From a checkpoint of a small contrastive audio-text model: adamw at rate 0.00092.
Rows from block 4 of the audio encoder of a small contrastive audio-text model, named by matrix and row number. Rows with one number belong to one neuron. Each number is 200 + 40 x the weight over its row's rms, rounded and kept within 0 to 999. All counts start at 0.
Before each neuron's rows are labels from the 100 clips, of 14848, where the neuron reaches its highest value: "lies over" is the class under the peak. Only what is clearly more common there than usual is listed. The data: synthesized solo parts of chorales (CocoChorales). In brackets: how many of the 100, against the usual share in percent.
# fc1: MLP up (encoder.blocks.4.mlp.fc1.weight, 256x128), inputs 64-127
# fc2: MLP down (encoder.blocks.4.mlp.fc2.weight, 128x256, transposed), outputs 64-127

lies over: C#4 (38 vs 3.2)
fc1.110,200,202,171,271,173,136,156,132,167,187,216,182,155,158,209,196,213,197,220,286,164,223,208,287,184,167,140,203,214,225,272,186,118,176,234,176,163,182,257,226,215,265,192,208,192,159,262,193,197,222,156,167,171,221,109,237,150,180,185,127,227,203,254,166
fc2.110,252,94,229,180,209,277,251,231,219,284,190,195,227,206,217,203,239,184,151,176,122,200,241,144,194,191,191,199,139,165,182,223,170,214,220,240,275,232,189,135,190,194,171,241,226,201,256,182,117,219,218,283,237,183,213,163,228,186,177,276,212,189,119,198

lies over: D#4 (36 vs 3.4)
fc1.182,94,128,243,244,236,214,311,210,287,173,293,137,231,213,208,162,110,233,204,136,226,244,234,168,208,249,203,207,200,105,232,133,159,172,208,241,181,191,218,213,187,209,236,198,290,205,185,224,231,249,169,205,250,232,210,207,208,184,187,240,240,212,227,157
fc2.182,271,235,202,194,167,153,214,144,232,216,194,213,206,202,228,229,217,161,194,191,165,108,138,204,286,163,248,202,222,266,206,274,187,228,206,190,133,211,189,270,244,179,189,180,169,179,197,153,248,211,227,191,281,192,155,165,193,150,133,216,253,240,257,201

lies over: C#4 (31 vs 3.2)
fc1.115,169,224,190,169,142,125,199,200,194,191,241,144,161,260,226,216,202,216,155,210,215,230,287,274,221,155,232,190,241,179,209,222,192,203,211,163,124,170,232,294,221,210,247,183,197,177,165,203,178,216,145,127,221,163,217,264,192,219,275,184,124,266,164,219
fc2.115,243,205,152,306,223,200,236,205,160,278,147,223,214,203,233,178,138,214,225,177,190,207,162,198,204,201,154,218,200,205,204,198,165,224,206,285,269,143,228,108,150,226,171,194,183,170,214,232,197,212,255,260,213,230,200,228,198,238,176,279,230,200,266,204

lies over: D#4 (61 vs 3.4)
fc1.124,231,227,206,191,197,185,241,228,223,159,129,257,123,158,133,235,215,232,180,198,217,230,213,292,212,182,188,177,235,271,258,175,224,155,163,178,169,251,151,235,231,110,176,191,236,170,142,156,153,246,238,203,264,251,141,172,168,212,237,241,250,194,215,187
fc2.124,202,242,234,164,188,197,185,189,192,194,208,199,238,210,229,166,220,184,201,191,214,250,137,214,120,194,198,195,124,198,159,171,297,145,187,208,126,235,179,247,234,179,198,159,208,192,257,247,247,217,160,228,200,155,236,123,176,194,214,269,234,136,153,252

lies over: G5 (63 vs 2.1)
fc1.12,197,251,243,179,196,210,244,98,113,213,279,157,162,198,214,197,203,264,187,226,176,218,212,157,223,191,195,201,205,172,236,254,173,176,212,141,125,173,156,221,292,230,118,205,264,215,189,163,228,138,204,178,238,236,227,174,187,251,209,173,209,217,228,116
fc2.12,231,145,174,142,236,243,255,318,250,166,201,186,208,142,198,216,238,175,168,193,147,189,176,177,372,196,233,195,187,223,232,211,163,181,176,201,208,227,149,203,170,191,190,194,220,243,272,169,258,199,221,192,202,189,129,238,199,142,155,272,197,223,234,137

lies over: E5 (58 vs 2.3); C#5 (26 vs 3)
fc1.145,173,144,129,174,133,201,217,183,186,255,213,265,185,170,176,185,181,230,213,197,147,136,242,232,210,194,194,227,200,201,288,222,148,183,135,226,167,197,187,214,177,248,184,229,231,216,300,172,148,270,191,173,152,289,263,250,170,172,211,215,154,194,269,133
fc2.145,229,203,209,172,194,149,156,184,84,184,216,257,188,235,235,251,233,268,183,157,194,174,236,186,286,179,190,185,249,240,292,212,224,165,151,175,145,193,131,199,212,287,197,243,191,268,300,183,138,236,183,160,108,147,223,199,236,201,226,197,197,153,222,150

lies over: G5 (31 vs 2.1)
fc1.108,241,169,163,197,173,250,172,220,177,208,234,225,157,177,185,229,230,145,202,234,170,222,179,209,272,210,210,165,220,288,269,169,173,140,134,131,172,187,177,225,148,162,250,288,161,170,223,195,236,162,211,208,254,219,242,139,128,189,251,264,137,189,169,186
fc2.108,252,176,210,252,198,206,206,224,198,227,199,200,240,168,151,257,132,216,196,229,227,228,248,190,258,224,141,240,116,147,150,204,209,168,203,228,193,120,233,187,168,214,103,207,257,227,235,238,141,235,169,230,230,188,177,258,313,172,178,186,195,204,263,227

lies over: silence (73 vs 25.5)
fc1.201,140,148,199,200,202,195,249,180,137,229,190,152,178,230,207,162,216,145,238,227,188,192,158,216,214,145,174,194,249,229,241,228,217,233,162,183,139,225,210,247,198,201,135,218,231,235,127,210,223,250,179,173,206,184,233,218,182,170,174,147,169,219,197,177
fc2.201,171,163,169,236,239,204,222,199,259,248,115,163,200,158,256,225,191,219,120,179,181,245,194,219,183,183,154,263,238,167,158,197,184,206,221,221,258,211,130,206,236,203,187,99,194,223,226,196,214,192,216,265,315,222,169,162,224,165,188,210,214,193,153,200

lies over: A#4 (64 vs 3.6)
fc1.255,210,208,206,243,152,241,206,221,194,216,280,168,229,214,124,222,239,146,191,232,232,259,186,223,187,203,178,124,185,193,189,205,137,197,217,214,194,180,232,120,164,232,227,217,245,156,206,219,140,179,211,253,180,204,190,231,223,170,293,176,205,166,145,223
fc2.255,224,170,137,183,250,174,217,163,299,214,181,209,193,206,187,249,259,179,210,215,141,165,164,224,293,220,209,249,256,192,240,190,226,169,182,202,218,245,160,197,225,188,193,183,212,240,208,137,281,167,317,238,180,186,222,245,237,181,227,166,198,178,213,150

lies over: D#4 (34 vs 3.4); F#5 (29 vs 2.2)
fc1.227,207,199,231,216,220,226,253,175,164,202,214,147,208,216,242,193,161,222,202,252,219,218,115,204,204,265,149,233,273,205,164,233,229,139,139,161,239,235,183,273,247,173,164,232,147,303,221,184,234,170,159,208,181,150,143,257,175,143,149,199,167,212,184,165
fc2.227,151,195,187,217,142,222,194,182,233,187,213,266,195,150,140,153,209,145,188,189,190,171,195,192,119,181,242,226,185,224,244,160,113,187,226,243,223,132,213,183,277,200,199,205,215,133,247,223,165,240,274,211,220,279,189,149,205,213,286,138,219,223,285,213

lies over: E5 (47 vs 2.3); A4 (26 vs 3.1)
fc1.213,190,158,180,199,118,209,218,171,165,227,215,223,192,180,222,211,155,198,237,190,158,191,217,174,161,244,178,183,287,168,266,186,75,222,199,204,139,176,202,224,274,173,238,294,199,232,196,150,148,229,261,253,214,263,180,151,188,145,214,203,224,230,260,164
fc2.213,244,227,266,258,205,211,139,201,220,226,116,196,172,129,286,306,178,265,220,117,231,265,221,187,202,215,209,186,209,291,205,157,215,163,248,187,199,232,168,187,167,164,163,190,185,234,257,179,257,206,268,197,126,224,188,243,216,265,225,209,159,112,197,237

lies over: D#4 (91 vs 3.4)
fc1.10,132,188,167,178,152,222,201,246,210,234,209,135,192,197,184,226,218,185,285,132,139,147,188,177,270,172,192,226,218,159,256,231,192,189,158,162,179,224,156,271,253,185,196,275,220,286,236,113,230,171,186,157,205,180,189,182,193,190,223,219,142,232,124,177
fc2.10,180,200,202,199,189,195,215,276,169,240,183,260,156,178,162,202,166,243,230,250,225,252,174,112,263,191,272,190,217,171,247,160,199,123,117,166,240,243,233,161,184,208,203,268,195,182,206,217,242,135,183,245,188,215,203,211,209,288,190,225,261,122,262,140

lies over: silence (75 vs 25.5)
fc1.72,203,205,202,139,154,198,183,155,229,229,197,184,149,228,204,139,265,209,265,174,283,157,165,160,240,173,195,204,245,180,237,212,178,190,209,147,174,238,196,193,185,241,153,231,249,241,125,114,224,229,160,163,176,211,257,167,205,169,172,133,153,222,203,200
fc2.72,97,179,198,224,190,186,284,222,221,262,134,212,178,149,201,202,169,213,162,255,212,225,174,276,215,242,133,130,196,170,146,190,194,253,185,196,203,172,86,181,173,208,142,161,245,220,212,159,259,142,255,194,227,239,202,216,219,232,190,215,199,188,177,211

lies over: D#4 (48 vs 3.4)
fc1.241,204,196,137,210,248,175,231,244,216,179,230,151,209,200,166,251,172,226,178,166,216,147,180,194,224,249,133,203,274,239,207,234,193,212,177,108,202,229,199,226,264,181,237,158,221,310,242,177,241,222,198,224,282,204,158,244,220,110,184,227,140,151,186,177
fc2.241,213,273,180,189,189,133,178,208,242,126,311,245,138,183,184,162,219,141,180,169,237,111,240,235,294,204,215,164,147,208,250,180,182,233,187,209,190,176,220,194,248,138,239,243,181,168,200,143,174,212,193,215,120,180,133,187,75,227,244,184,184,223,219,170

lies over: G5 (59 vs 2.1)
fc1.222,162,182,229,190,156,219,226,130,199,211,236,136,161,249,141,214,186,233,186,203,274,182,216,290,203,136,145,202,257,197,139,196,191,147,244,235,156,174,179,221,241,145,211,213,234,152,213,227,215,225,155,205,199,178,269,245,228,174,139,182,185,215,223,169
fc2.222,241,175,235,248,196,180,209,133,198,187,152,245,200,190,227,128,170,176,249,211,197,224,173,198,229,296,166,221,97,260,257,175,193,218,206,152,269,172,159,124,239,179,177,220,147,182,208,164,244,185,228,160,126,143,192,226,223,265,182,256,253,211,232,204

lies over: E5 (51 vs 2.3); C#5 (25 vs 3)
fc1.66,123,252,191,218,185,217,176,187,159,199,234,212,172,215,192,238,219,278,219,192,196,237,240,153,221,268,247,218,180,191,289,211,174,217,199,189,150,149,228,222,255,168,202,195,275,198,257,187,111,259,138,88,213,188,232,192,147,209,186,173,99,193,159,213
fc2.66,218,200,192,213,182,240,255,271,180,159,230,213,271,255,219,199,283,193,195,100,180,179,206,196,238,206,210,231,130,268,195,183,154,199,219,188,173,229,219,175,189,254,242,223,181,213,231,243,193,220,254,249,121,172,177,150,299,236,217,247,246,194,179,182

lies over: E5 (55 vs 2.3)
fc1.67,160,277,206,233,189,265,238,197,187,229,276,135,136,192,203,200,140,267,181,161,138,169,159,203,229,205,258,125,228,238,173,228,154,232,241,186,250,113,161,178,164,181,180,196,269,181,200,143,176,176,161,195,243,235,191,227,146,211,200,197,138,223,146,170
fc2.67,196,178,196,197,206,166,189,174,188,245,211,139,202,179,204,208,212,212,171,200,255,179,228,221,118,154,195,172,224,164,224,247,191,160,215,184,201,218,222,180,193,244,162,197,197,216,237,188,202,258,213,250,213,256,145,168,205,150,171,196,166,203,115,223

lies over: C#4 (78 vs 3.2)
fc1.104,164,236,156,235,183,206,199,159,244,238,238,246,179,219,175,180,138,218,165,170,264,117,214,210,174,175,226,173,173,174,176,171,199,180,206,210,263,242,219,239,240,135,202,126,275,172,145,236,243,257,166,151,233,260,167,268,149,201,218,236,206,235,204,187
fc2.104,246,185,215,187,186,256,167,261,208,158,193,153,250,187,166,233,255,276,124,208,174,257,110,226,224,167,229,264,135,220,201,195,242,280,243,222,206,219,209,206,211,167,187,196,210,170,305,184,170,179,213,245,217,196,128,120,219,175,217,174,202,159,155,236

lies over: E5 (56 vs 2.3)
fc1.181,214,240,134,239,207,140,232,259,197,239,212,167,190,154,142,197,186,197,202,193,257,220,193,200,186,175,193,164,188,167,191,230,210,180,149,316,219,179,166,156,154,182,219,206,205,208,209,198,178,219,242,252,174,213,265,202,193,178,188,224,142,217,187,204
fc2.181,157,193,158,162,208,221,285,172,241,196,218,208,225,218,191,218,177,233,202,172,242,231,186,256,85,247,166,136,197,140,170,248,183,248,210,243,202,271,175,229,254,222,193,130,234,249,244,184,223,234,194,161,261,117,184,188,153,129,218,247,176,155,175,158

lies over: silence (59 vs 25.5)
fc1.163,168,286,197,216,199,167,227,184,207,177,253,226,169,155,208,213,204,204,224,266,214,222,203,173,262,277,186,140,278,191,259,167,183,216,129,270,184,179,218,107,183,237,247,231,173,180,189,177,236,214,190,184,225,248,206,228,133,140,252,154,170,220,189,175
fc2.163,218,212,243,177,254,118,223,225,212,186,156,230,258,243,259,189,213,231,224,217,230,214,217,160,260,170,208,305,244,138,133,208,181,205,233,284,202,182,204,164,171,237,233,170,168,158,174,232,203,159,115,178,244,183,215,192,275,186,232,139,198,178,183,167

lies over: G5 (33 vs 2.1); G4 (32 vs 2.3)
fc1.157,164,176,160,310,173,167,245,172,246,198,232,229,111,225,171,147,130,198,272,177,187,210,283,232,177,310,198,257,242,196,164,188,170,182,126,228,245,215,186,177,195,229,180,211,194,227,220,179,166,198,170,247,195,234,158,234,201,168,178,264,243,138,211,159
fc2.157,198,202,227,201,204,228,190,162,185,127,197,233,259,209,222,138,219,277,171,247,246,206,196,234,183,156,153,175,147,245,206,258,209,223,236,231,233,160,181,141,251,240,182,226,239,209,200,188,163,168,274,230,119,195,176,174,237,257,236,277,216,97,177,196

lies over: D#4 (45 vs 3.4)
fc1.91,179,228,123,205,228,130,269,230,291,209,270,164,186,214,185,280,191,202,269,213,276,167,170,207,205,255,209,166,216,188,211,165,226,229,120,190,214,206,232,189,145,235,225,260,137,222,216,242,215,199,184,210,251,255,95,185,193,117,214,254,106,205,153,165
fc2.91,195,138,260,181,271,213,262,235,144,226,163,202,230,157,220,224,192,170,211,216,215,210,239,172,300,168,225,172,151,160,154,199,196,214,244,175,236,175,186,164,104,169,162,267,240,229,146,223,166,244,220,209,142,167,184,236,266,191,151,253,205,157,223,194