config.yaml
model: "contrastive audio-text model"
dataset: "synthesized solo parts of chorales (CocoChorales)"
train_examples: 39062
n_mels: 64
hop_length: 320
input: "log_mel"
spec_augment: true
win_length: 400
tokenizer: "word"
vocab_size: 56
loss: "sigmoid"
embed_dim: 256
encoder_arch: "swin"
encoder_norm: "rmsnorm"
encoder_norm_position: "pre"
encoder_activation: "gelu"
encoder_mlp_ratio: 2
encoder_head_dim: 32
encoder_fused_qkv: true
encoder_bias: "all"
encoder_qk_norm: false
encoder_layer_scale_init: 0.1
encoder_parallel_block: false
encoder_inner_norm: true
encoder_patch_size: [4, 4]
encoder_conv_stem: false
encoder_depths: [2, 4, 2]
encoder_widths: [64, 128, 256]
text_encoder_causal: true
text_encoder_width: 256
text_encoder_layers: 12
text_encoder_norm: "layernorm"
text_encoder_norm_position: "pre"
text_encoder_activation: "relu"
text_encoder_mlp_ratio: 6
text_encoder_head_dim: 64
text_encoder_fused_qkv: false
text_encoder_bias: "all"
text_encoder_qk_norm: true
text_encoder_parallel_block: false
text_encoder_inner_norm: true
text_encoder_kv_group_size: 2
text_encoder_positions: "rope"
init: "xavier_uniform"
residual_init: "scaled_by_depth"
optimizer: "adamw"
lr: 0.00092
beta1: 0.9
beta2: 0.95
eps: 1e-06
grad_clip: 0.5
steps: 10100
batch_size: 512
epochs: 132.4
lr_schedule: "wsd_sqrt"
decay_fraction: 0.2
final_lr_fraction: 0
warmup_steps: 500
weight_decay: 0.1
Rows from block 4 of the audio encoder of a small contrastive audio-text model, named by matrix and row number. Rows with one number belong to one neuron. Each number is 128 + 32 x the weight over its row's rms, rounded and kept within 0 to 255. All counts start at 0. Numbers have three digits each.
After each neuron's rows are labels from the 100 clips, of 14848, where the neuron reaches its highest value: "strongest on" is what is common among them; "peak on" is the class under the peak. Only what is clearly more common there than usual is listed. The data: synthesized solo parts of chorales (CocoChorales). In brackets: how many of the 100, against the usual share in percent.
# fc1: MLP up (encoder.blocks.4.mlp.fc1.weight, 256x128), inputs 0-63
# fc2: MLP down (encoder.blocks.4.mlp.fc2.weight, 128x256, transposed), outputs 0-63

fc1.194:136112169171157144129097121133119130088163144104159119140168131112131118107104143153138146124147113132177176128092094099155169116101114086078102164150151166151160084144128090094126103104086106
fc2.194:085144127108101126116118152072155136121255117119127126114124154120107104057101134089100120122092154063141152173105142121109169118079148128119098131135141135129176185115058129168194139153130118
strongest on: note F#4 (57 vs 8.2); trombone (51 vs 7.2)
peak on: silence (98 vs 25.5)

fc1.106:135124149094067116113062071097109139158108170120111137167105169154106173167134145128131126120206105130140140087150103082143084153111155159100162133129142165138111075076101099133133224106097140
fc2.106:106101123151125082190215114107121045128134118137143160121050131105126056139141106162136105126126075131108126189131084115108079163130160184087099137120101114117111146146149094158103078144158174
strongest on: violin (73 vs 13.9); note E5 (56 vs 7.6); note F5 (41 vs 8.4); note D#5 (28 vs 8.8)
peak on: F5 (25 vs 2.5)

fc1.121:087132145123142116124081124148122169063118148066070115121126176125137084143124126137104086141136063180118134121144115112122151126108156052128139143148158165152116123132129162156168215101032117
fc2.121:125181110140142158105158168081112099160138171131137157077123136114112087071107147133134086126092110057131101102117153129106100092188084184139087102137116075137070123098121139150105163156160144
strongest on: note F#4 (54 vs 8.2); trombone (30 vs 7.2); note A4 (29 vs 9)
peak on: F#4 (51 vs 2.6)

fc1.105:150105185140156071153132131226069143117123106060098177098204128147156162122130149168048115125154172107114177130127162122141162124112119126125127203155160111053129117188180108128125132126151106
fc2.105:124130117145138106115198122119106150134140094163098189099090103109110137172083093108111101133115128117191158098122182081153086138097171165160125101103076154119124137097130141144053148094077110
strongest on: tuba (85 vs 8.7); note F3 (47 vs 3.8); note A#3 (42 vs 10.3); note C4 (34 vs 10.8)
peak on: F3 (36 vs 0.9)

fc1.223:125114167130146079091113192161112111158066147132154137154140163183069086096160138088119211145152124110153138115089139163136118078170098146181167097177122101117108109123199127164098120133130133
fc2.223:113133074103119128092126118116164154147121114184121143118120105134107129122101146136148124171178143111192135144149152121140116091102057150135090136113180191175191155096121094178168129133119147
strongest on: tuba (92 vs 8.7); note G#3 (67 vs 8.1); note G3 (36 vs 6.3); note C4 (34 vs 10.8)
peak on: silence (100 vs 25.5)

fc1.56:146134172095145129188118103138121160105107132123084080193139110182101125066116106148090107101147158074100084122124128126119156131111150108176188123173049166111106090094126176134201191160083084
fc2.56:182147108120239142133129108108073145102076149140149086106112170144148147067109085123145156176129153102125103103145115166167105069144172148080142139176129124138123095139155087068107111155093169
strongest on: note F#4 (39 vs 8.2); note D#5 (36 vs 8.8); horn (32 vs 6.9)
peak on: F#4 (39 vs 2.6); D#5 (34 vs 2.6)

fc1.98:174099174111124090147118123144125103168172169139146099158177142155170158172101100136082097141223195159127088143130096099155142128153151154119084066150031181082149155080143137109124137123092113
fc2.98:104177066145093083086163107135169130122227112099105107142081142135179101135144132085167121169109110123168082070177124132151143175162130070182119058173152108148151145081149129100142160114123119
strongest on: note G#4 (60 vs 9.2); horn (48 vs 6.9); violin (35 vs 13.9)
peak on: G#4 (60 vs 2.9)

fc1.239:097110144154153131102096075154132201199136079086105130142140161201123143093160152163108084128132089136141121066138154121194163161108123112162115120085102157126049089143141145088166128187130158
fc2.239:110129182091109086101096114131151037123111182121133047133147119134093123160128108109183113192164080140150133141121091145112136143116138113127154110130113202109113119083108123101125086109182115
strongest on: violin (86 vs 13.9); note C5 (76 vs 10.3); note D5 (34 vs 8.3); note C#5 (30 vs 9.7)
peak on: C5 (58 vs 3.2)

fc1.24:126124148086146167127196198068138164103089069101117181166130136090183067099181181136161094123122108087176123096149139072102090126102131123179117105112108119171159175189156122134094138111123141
fc2.24:176148122154124125128134084153142128176160100188176131108077130090119134068092120133071141097106095137133140184160167184138062127126096143145103137052120151130158130145127159118103113135184131
strongest on: note F5 (55 vs 8.4); note D#5 (42 vs 8.8); trumpet (35 vs 8.2); instrument: violin (33 vs 13.9)
peak on: F5 (39 vs 2.5)

fc1.63:171134130112130137162096136122172085140076114133108111121180107180136118078162140151048121130129168109151147111114077124166155182149119126147175080114047124126095122119128132130195142160038088
fc2.63:141101120136097119134184100140112109186194145058109108146076186183086089102107110147126158150217135174149084095112109180137147152178118114080181110091125158140114126108062114102146081166119115
strongest on: note C#4 (76 vs 11.8); bassoon (61 vs 8.3); note C4 (36 vs 10.8); note G#3 (33 vs 8.1)
peak on: C#4 (65 vs 3.2)

fc1.227:126140124160080155110147107160170147065114119140132106136198094190081150126165130177135154178139135166155130096180144166131074057116151070174146105154140154147125152096163121186117117152093098
fc2.227:109137104160150110178183107114102103085172164132094135135135142082174127163131107090108113075055178141103141171086130119121198129126102122057151160138143094133162164165102174123134142091156148
strongest on: violin (55 vs 13.9); note F#5 (34 vs 7.2); note D#4 (34 vs 11); note E5 (30 vs 7.6)
peak on: D#4 (34 vs 3.4); F#5 (29 vs 2.2)

fc1.3:132088136197101143142098205145158155126116044138127170154139166140123073120170159142131127133139148162116105192158104094131123181160070133163113129114151132141150192119105141116184134157051150
fc2.3:123080104138131160138127069108120168186097214114165125102138078112152136199161128122107054163087134124105132115143177129197115151151103175098097119107117136140143101065132065165099118160163098
strongest on: note F5 (72 vs 8.4); violin (48 vs 13.9); note D#5 (43 vs 8.8); trumpet (29 vs 8.2)
peak on: F5 (71 vs 2.5)

fc1.159:183120144145121123163142158152114154107083140168111119077144161185124088100160102140048146152110149120128083134161116148134195111163144109126136140162123106137061123144077093102146137197077140
fc2.159:143144161118185166179127157142170155192120132118172096113102135101135113159111182099189103081098126114082140115131127194110177172142082129128163104116080172154113148130057116151151082089170136
strongest on: note F#4 (43 vs 8.2); note G#4 (38 vs 9.2); note F4 (32 vs 9.1); note E4 (26 vs 8.6)
peak on: F#4 (39 vs 2.6)

fc1.168:151134109166122141139068135137117150136125162115204126158143118143081141161145147107065150115161140140158121139149059063117158135123105112132139145097162119135133063142164160166167130160080107
fc2.168:116143146122117078087197097165129088112133124143088087125149145084087166114102083123173109167095157145123138096132173129114086121110134135107144115076163121067107117111143108133133093121121090
strongest on: note F5 (57 vs 8.4); note D#5 (40 vs 8.8); trumpet (35 vs 8.2); note A#4 (33 vs 10.8)
peak on: F5 (53 vs 2.5); A#4 (31 vs 3.6)

fc1.66:095075124098103132170157124143140148098122070090167093157117083140084095159129162166138122155129122157068118090136091124109203099086093098143152143115095211121117122090101131080119108123119110
fc2.66:113100137194156143085118143148169072139120169127161132096126159121105088155130132162201150115052131081174126098124119131181163089093042104109120105141152084107114109062108106166153117115135100
strongest on: note E5 (54 vs 7.6); note D5 (38 vs 8.3); violin (36 vs 13.9); note C#5 (30 vs 9.7)
peak on: E5 (51 vs 2.3); C#5 (25 vs 3)

fc1.133:177122133075114084160145097106140141157119101121136165086135177114138082138121150114098056160163139110127133107103134131130140109165116134100106138147163143145141157160076104078132134156073137
fc2.133:117130127132093112179227083160168155133219154122122114144156106080108110185165153107195126153182158130132131090108153136185184143157154140127131112079038221115143104090105149118112105083091067
strongest on: note F#4 (100 vs 8.2); note E4 (51 vs 8.6); viola (40 vs 8.3); instrument: clarinet (35 vs 8.9)
peak on: F#4 (99 vs 2.6)

fc1.163:151088127154113160141115090156166155086097148100161194145132144107126115147167138083124093180136057176122130102071171169139127203124180129093129083150177106120073139140110119117112200155143084
fc2.163:088144140163074106127096177075092114087101164130114141102163172121182086148109116107128083144118095106163134133133157145099140106093146180114087137177185052127145171161179087127080125105173160
strongest on: violin (69 vs 13.9); note D#5 (34 vs 8.8)
peak on: silence (59 vs 25.5)

fc1.109:124098111073154150180143148171158125079137180094099192117164156140089123161196132172108057128123103116181158077123148096141129148150091134137123179125116112142172101053146116172108194085155134
fc2.109:097148140116167152148112160138176140115231167129117119095107174121133106152090143117153120068112109133121099134155159152069109146101148080127054181174163115102124105116121120119164131107134170
strongest on: violin (45 vs 13.9); note C5 (34 vs 10.3)
peak on: C5 (28 vs 3.2)

fc1.115:097124134103137115086129180098154118166118128130144179153129131166117090068160188160159109087167156116154181154138121133140151175166100142148123149113054131172107116161079116073167140201137076
fc2.115:122120120101070126079138059191103125093146134090087108072120148080142131160127090138104101165155104131137106137092151049088135075164174128077078183075147171089122157103146087118137134162143149
strongest on: note C#4 (37 vs 11.8); note D#5 (30 vs 8.8)
peak on: C#4 (31 vs 3.2)

fc1.198:180137097148153100141170109094097125115147102114160177172144164198193128131144165108107093122192172167130113097163133133211151172100095091167120100091092142081108146108105071075109164178065148
fc2.198:081100154141121117130146155142098127116185138144135121153206086099115135151145131116115130152052134098143118136041105128084180099182126125124147114246145076098108136141165126106125098111158107
strongest on: note G#4 (99 vs 9.2); viola (39 vs 8.3); horn (31 vs 6.9)
peak on: G#4 (99 vs 2.9)

fc1.102:138109174110116104161101120113127164115144108120163127129160136138136050035151200134084149137204168099141082137082111149152127112134118076157178146157107157126132130136094120155165152149118139
fc2.102:096127123107113096161149100143163144139132144118116121111176114150111164205176128120109118148098059104124144059134174022105155067120133166107155136090149123107155081082176106110095108104156123
strongest on: note F5 (95 vs 8.4); violin (84 vs 13.9); note D#5 (49 vs 8.8); note G5 (29 vs 6.4)
peak on: silence (51 vs 25.5); F5 (42 vs 2.5)

fc1.111:121113109162134117175129183105105153138155075101085171145148106163154062059084174114150107153164125146127134139107089173161122115164138089157161112107106101156108147197120096087155142149082146
fc2.111:121126142145138078162111095132136139149138139146196129124144115136103178198161125167159189198117113127136152046124117074137162129115107174129113102114187110105161063131181094117081066149129161
strongest on: note F5 (100 vs 8.4); violin (52 vs 13.9); trumpet (45 vs 8.2); note D#5 (44 vs 8.8)
peak on: silence (96 vs 25.5)

fc1.82:144145198110105065137105104128143098066113115097105113182160178131127147069107124114098160168209178171182129145067084083119122126137150118105190089103110196079107116152156146138190133077137105
fc2.82:165088150089050129079107086138149106083146098076131118119133107158142133130114146140168148079152123134182099114182135184179094126153043086108131168093116129078124116134122166118166207152206139
strongest on: note G#4 (65 vs 9.2)
peak on: silence (99 vs 25.5)

fc1.94:140151107160174137142196102132120158138132092100185094159146113156190147084097112141095124088118130162148103138109102126182120188107108039103121153086128155095116117146192106070145099145086144
fc2.94:111138158108096154104107137162197058120187145141112183099046160166113104081116122128109171183113095110151091128111109129066107075168138160117139102140134092187123110120118097127123103173122148
strongest on: tuba (47 vs 8.7); note A3 (41 vs 8.4); note D3 (37 vs 2.4); bassoon (30 vs 8.3)
peak on: D3 (28 vs 0.8)

fc1.131:133078137138125137158061085122141100122131122104093127131168079126120160154137116141104110178182097167153140101158141041136108062133172146151182134152094152089147071131134130112138150073133125
fc2.131:139142129126130113139170106090147158192166120165174086135098170087109087146123145096149089108102125139118092117106153213116195178146092098085144119104144139136076173131077129104137063145156102
strongest on: note E5 (81 vs 7.6); trumpet (65 vs 8.2); note F#5 (35 vs 7.2)
peak on: E5 (73 vs 2.3)

fc1.145:126164124140088148199137116134161108142097098124173143142149131142112159093128145168159142130105161147091086068098109099165170128125034104142144134124139166134080147091090131104201185126111109
fc2.145:107146096141123177146117136131105155202142087114146136097090155159130124121114176165145108162145114127074089051093144152113182155119083126125164113116131113156120121090088130115161158142110160
strongest on: note E5 (60 vs 7.6); violin (59 vs 13.9); note C#5 (34 vs 9.7)
peak on: E5 (58 vs 2.3); C#5 (26 vs 3)

fc1.45:097219138131129170130178181154068151172109125169121183097133108105145117119127166119103060170126120105129126084086200099112133120067135133114098122123155087149158151065168068137116130136120149
fc2.45:191097149154100178126144094135081163154117166074093103089142128115179089103094094114123121131122117079155150131170180121090130108163105170124099141105146136140168090153058141108132117138189114
strongest on: note C#4 (35 vs 11.8); trombone (30 vs 7.2); note C4 (28 vs 10.8); note D#4 (27 vs 11)
peak on: C#4 (28 vs 3.2)